config.yaml
image_size: 48
translate: 0.06
encoder_arch: "vit"
encoder_activation: "gelu"
encoder_fused_qkv: true
encoder_patch_size: [8, 8]
decoder_norm: "batchnorm"
decoder_blocks_per_level: 2
residual_init: "none"
optimizer: "adamw"
beta1: 0.9
beta2: 0.99
eps: 1e-06
lr_schedule: "linear"
warmup_steps: 990
Rows from block 7 of the encoder of a small segmentation model, named by matrix and row number. Rows with one number belong to one neuron. Each number is 500 + 40 x the weight over its row's rms, rounded and kept within 0 to 999. All counts start at 0. Numbers have three digits each.
After each neuron's rows are labels from the 100 images, of 14848, where the neuron reaches its highest value: "top examples" is what is common among them. Only what is clearly more common there than usual is listed. The data: aerial photos of the United States (SatlasPretrain).
# fc1: MLP up (encoder.blocks.7.mlp.fc1.weight, 640x160), inputs 0-79
# fc2: MLP down (encoder.blocks.7.mlp.fc2.weight, 160x640, transposed), outputs 0-79

fc1.586:551505531473560422449461536511460503517516453501437508420578506472454566525523512504551436589521541569438536435531518485566449466541483489474524591540503461548446445494489503530436494530460463512549494542513417468458520441477567417537515515
fc2.586:467548538483552479559504476509574498506560456535484517458493510392570495469514490526505474539491518464485513456530469547460465465476447485428465461555421464548466526409569541492511562471490494527539461518493494532505464497478489475395482509
top examples: building

fc1.15:507515500506554440457513463446458504453552491501427535478532472535540471519538534578543417528549531553495505445539474515488496457466454544488451496523443454583469472465444402534442444526546521514551485558521502465480502462455520467462565535
fc2.15:442524482515459479479473578537474478502492557540474534555569526516494460532514480467560561514541454440613541531495484525476510495507467457513544514503521511563534497472554511532552525511511450412501514512408510529475462482499556563470559481
top examples: building

fc1.306:465488500570484515446559480525556517545550372480504522491488518451515506492534473465534429462491496471515414496493466493483492499510458398439474460506499497518511490501576520433509516530496579480496502540401442515455546528507478501475506487
fc2.306:551475467530571482538510530540527472502450344456499519510537507500440583539458557503476535443548471593401468552503460468502484451411476541566507520573532483483495476546490520504433467492572532538439500514535474522516538520519509512419491508
top examples: crop field

fc1.305:560529539451505447522530477418544427518533513493477479487460516501529495463549465587504450548558498513534518524495454508487449465434464516542466454550451519508522494464487491509494517471485494498506465474546539490512444494472466464407477534
fc2.305:561506523505501437512519490509535462494458428459448487418502548440472559438546447561523460513526507560485489493454483481514441505462453516524500501539513472496496468464565533476470560481486483553516408494509528487535490468491478516474448544
top examples: building

fc1.411:511566565469489436499432496483489551559506469485421528427539483496489503464549496512512490508518550579483514465519427538511430517479537518500454542514443425509521506446462461502470509553493512449577442490466503449486494413464552456494518560
fc2.411:508470481534426583483501548452427540512528493438524480501483485589535450502509551502512529508452510446536496443500529497503482574551503505519469516495497497481540438462461503477493478463510470470512444517464477543524492583469489507548518508
top examples: building

fc1.195:496467473537497505508553521539586483504581468487496501487550544388499494490531481489496436487513528501519422473519489515501521507515521339474520484461502509523468413501516505471445452512485545549534496561467464503493554515502444485463486496
fc2.195:532460480510586472443475484525490471482492368491508584509596473489462561511484527495504440452516514602407453533451500443539510453493493551517517575552509450516513519552499504443425470556523540575536520467512485448472578455511538481506465467
top examples: crop field

fc1.602:505551524489538497473475545490533478564532437450443565488528497516441525483557423462509506484577525552527491464491432548502488437481520517491472542483426468510449525468474416543496482573483516501543461537523510490503542410493524495462544536
fc2.602:489495560497473521474406487469457538550523453463475493469523418624532460471522561462483482502457529527506538499499478508571528477508551504501478520500468461470478552480484474550495525540451481449543450482584493433481509502460470489531500537
top examples: building

fc1.5:495548520457544516451488518555569498502479402445467569498572506437425546472533440445478479567523533567499494475485471481462492460512502439482486592544495440519454470498471463477477512577482479567527498521486440474421581437518484443471480511
fc2.5:447476531551548445497519596430502495489572511529479487540495565469481539464561491464514439482507558533421508480511528502573474467560484489439527483517466541504457470470540545516440469495505466511568461496475459502445468469428490529503548504
top examples: building