A small segmentation model, trained from scratch.
Model: 4M parameters, 48-pixel images, encoder arch vit, encoder layers 8, decoder norm batchnorm, decoder widths [48, 96, 96, 96].
Training: adamw at rate 0.0023, 19800 steps, batches of 384, held-out accuracy 85%.
Data: trained on aerial photos of the United States (SatlasPretrain), 149.5 epochs.
Rows from block 5 of the decoder of a small segmentation model, named by matrix and row number. Rows with one number belong to one channel. Each number is 500 + 40 x the weight over its row's rms, rounded and kept within 0 to 999. All counts start at 0. Numbers have three digits each.
After each channel's rows are labels from the 100 images, of 14848, where the channel reaches its highest value: "responds to" is what is common among them; "lies over" is the class under the peak. Only what is clearly more common there than usual is listed. The data: aerial photos of the United States (SatlasPretrain).
# convs0: first 3x3 conv (decoder.decb.1.0.convs.0.weight, 96x96x3x3, each kernel summed), inputs 0-95
# convs1: second 3x3 conv (decoder.decb.1.0.convs.1.weight, 96x96x3x3, transposed, each kernel summed), outputs 0-95

convs0.50:548489544488528466522498468504475445477443465444539476518505490462522503452472490517498399505492472476543513507476525544465504497468479464428470479520469506501303586452533509558540449462528542524456506457507561466534476598522497485572513507546467489459501523505489492537529487524483489486
convs1.50:516579489452540493507458502516494530457501458508458527465482467437452494512479463420535553447533490463448457547507455492509525531480532510503496473421530590418425410535478447483545468415493474495500501478463500476546574528508548516477486513523503517518501488474599436451495583510477490553
responds to: crop field
lies over: crop field

convs0.35:506514401461532448512580399482510495535472548537460463547454506498494487509482490490492486504493480519481449476515531415477513474542470560533472520461435494464465487480467538482479498515482389425534521469614472493493534496502479529535467482411461523392487459502482480485483572523481539502
convs1.35:506560582565478519559415513594514472477492479499461519570501486492406502493491513490545536493517533479556506537508500526566534546445583513489522545535458482512472527458480524454448571492517481602469468523452496468624497531517485524447519493552520546532519501495501552494552475525504489485
responds to: park
lies over: park

convs0.65:523484420500479476384495379486435423515520483467490538485466545518522450534497478475463443486504428467446505490522526558418498487489546514479544526451504469453520466509431504522499551496509517581479512547504491491461488503385498509524469464561470469579532440525545500521483491485492511484
convs1.65:526517531480529519580521553544519554536435506500492490492563460498506447488463511552536552490523510541555510506499494498501531516487537504500498528599532524536524557467471471453482549514467391346466472520511515503532594514581431532491521490500459491447467497508443538440530494460501498506
responds to: crop field
lies over: crop field

convs0.95:506506513455505506423443427509531532513494535445477522484489486525488505535495480493394455465521519483472498482521502427429550474444561537452440513594480477469517546507501473510499502567502431597477481499520423547464503487418465462553481487436490529395483476519486571538527513481493506498
convs1.95:487492518481513514470574562502534502491515559485449516519509460460557494489487476566484523527509491532517466471503453488485520569569373494490505539422525519487596486549516476481462500501464594384482436505522494581528440556466459490483527486517457488595504490520542484484457527483507492531
responds to: park; crop field
lies over: park; crop field

convs0.19:446398543468525548481445536482500530473450443546490478519435423487541525507494520466520561512529560485465466500491506514491496484466470569547533482459534506564532480416532482435515465450485490480491473528462515500501477504596385518498537508437488470456546509572467554452446482485542497447
convs1.19:470524458534528501449504466557518574567523479493518513466492510537623495510532436521495550571504499485501582483503512514532498492493452504510446532559551570459484449531524547523572530512575478563482466564553499506516470491485464445428500519572553554487543504503458482571492511537483422499
responds to: building
lies over: building

convs0.77:507492483464593495462542525537454421554521534525459507501547554511542461504504501456444458497526438471441497489508533568474500448467558532521554538473520450482463534468462548541519541482562449424513494465501568452489481489444515512552485457482514435544539430535527537462534396442513484471
convs1.77:487442507489438525463430447486482528504517492487483551526382453507481511494450504473498517501507512506508458453512408488552495544500453527494508523423492529463523443540464447467489498545487599617481497529513511582592458526528568546500523513526480548518500503481534470545439546490481472545
responds to: park; crop field
lies over: park; crop field

convs0.39:483521444521406516527573494556515565478488505533475481457484532417537461515511438483526491464495467510549475513484504399487511470426531422517485560474487477503542477438505497519539439483439534473466558506495511530502510490388541488496477485453508501384525434448549491523541537511488541514
convs1.39:462432476520572525567443498458543528444509470495551445536379431574543521503456545451577502539519477488466492503490552479510508557516544512488528481512484517532458493500486526495510514442529416507456542544482515475498544489546497554527494491576469534527446503511487497384451519448488486456
responds to: crop field
lies over: crop field

convs0.5:463434541498459555428468453514595562528493482497505478540531494501567508523472501520463489493472518486519466472507527447450497450531430513493491483514550486477462409432474493491575492503487459464486523498561505571520414553423546481524500492407471541444479497526538589515417499506500491473
convs1.5:522565473446565499584477513553471498512486437494479501581475503577428536504527515510571464460579489547520505531504535535566479515445529436494488558515522470526420578454509460483471444442501468561521503490485526503539490512561466496415497504486516487572431487503507536421506544501508488488
responds to: park
lies over: park

convs0.75:501459405469504519519466366506536507495452508485478547464496464454488541504491432501454510535468492491454452518516543370441503494503471498492454512536483491524520519504498503516522442528486438456463544528453527486499502447467545496487429459354489482467527455513484514458528544490433500501
convs1.75:528459509465515528539406513544522522532465488476434498536412506420533454504494536451586550481498483506548486516492469572517507523558554547482580533578559540500519497484517495540476470485454470583511497547525506446561528477469390567489501460510497532505489502491499515496547406481480490508
responds to: crop field
lies over: crop field

convs0.64:549564454491424428498518578498489500474522502475535569411515477454481491522478466454537480472535442503507479480477506477536501485471489455475460532479480475590603516478499456470497407535518498469493549551490482539502412536486508492426443501537480493496519406486491504505576536537451499427
convs1.64:554477492445494515571461511473463498356520517491522466441462432473501474511489547455540576524530495590487519455489507442524466509524454510493507476558523552509526492585478436493535529462477501509486484494485483517531552486438406514427494520493498503591503508453498484425539490533492502564
responds to: crop field
lies over: crop field

convs0.44:462539510508547480438510496444505458488507441510600497486492466514621634487472534470499477503515526431469477438496463476494466443457631486508523480497503480534493471475456485474480453454495473505546485419500541505470470527449504518455537548492513489468456549442482481507468537441528493485
convs1.44:500508489497508449436496496511519506509458557472581523543525526506471494579471548511456425494511413534513525467592468487447492527519451499458503530511510527468534502505429524524511472527518510500546540465417590498456490549512488571526433591514542496481525576526547464535500456439411506494
responds to: parking lot; building
lies over: parking lot

convs0.55:490518570490432458500491456507503442481491555455478414551505478471460537484511585491474489562486430525535527504481501503513518484526486539472485510495511532419416486462505485483486467489446473486497495522522470467490428561471483490515603493391524504486527559546482524446391505547585533485
convs1.55:458533514491477511445531578508442545471560517521478557431518507442498467503477506593504523497539521491438519542497489597479501541528373468508538519396509533526514507473514526473487572457545570426491535495496496510553437471502527534482497485569543517467420508478499474522488530533462496477
responds to: crop field
lies over: crop field

convs0.70:541505455426495512516449470523459333506506512550460536480546496536526516503495452528472458482495481520493468501526487539492520536570451544519481508544408536525492551483494555503495501442448529421503476459470526532488521479454460490497440477548457449511569429593495524501467506474445540484
convs1.70:505521602550503494494604489489527433465471514502454509562526444525504521500539507411471450543507474448532526492471507456477436471548440539497503477516563456373471477463507474446462500525472485573519467528490540442512484491481544485494502503520577500460420504550475527503542512528514425519
responds to: building
lies over: building

convs0.45:497486424499445565380486490495489456505538507453510531438508455522524494561487452433500530469492492493499519499486491494516512502502480529451523486475482509480652484507484503492548541511519478467506501470485469570484478459517504457351431504450507472526510412442524496500490508552439531513
convs1.45:549510547540436514454482440532489523435501513495530498485459487526541511510502512521529491521530504591565599416504524512576411496506449488500528525568495463602494543468501531457456540440461570488480509526516497517509478455514432452452489492491501429560435497460476533493548436493505485460
responds to: crop field
lies over: crop field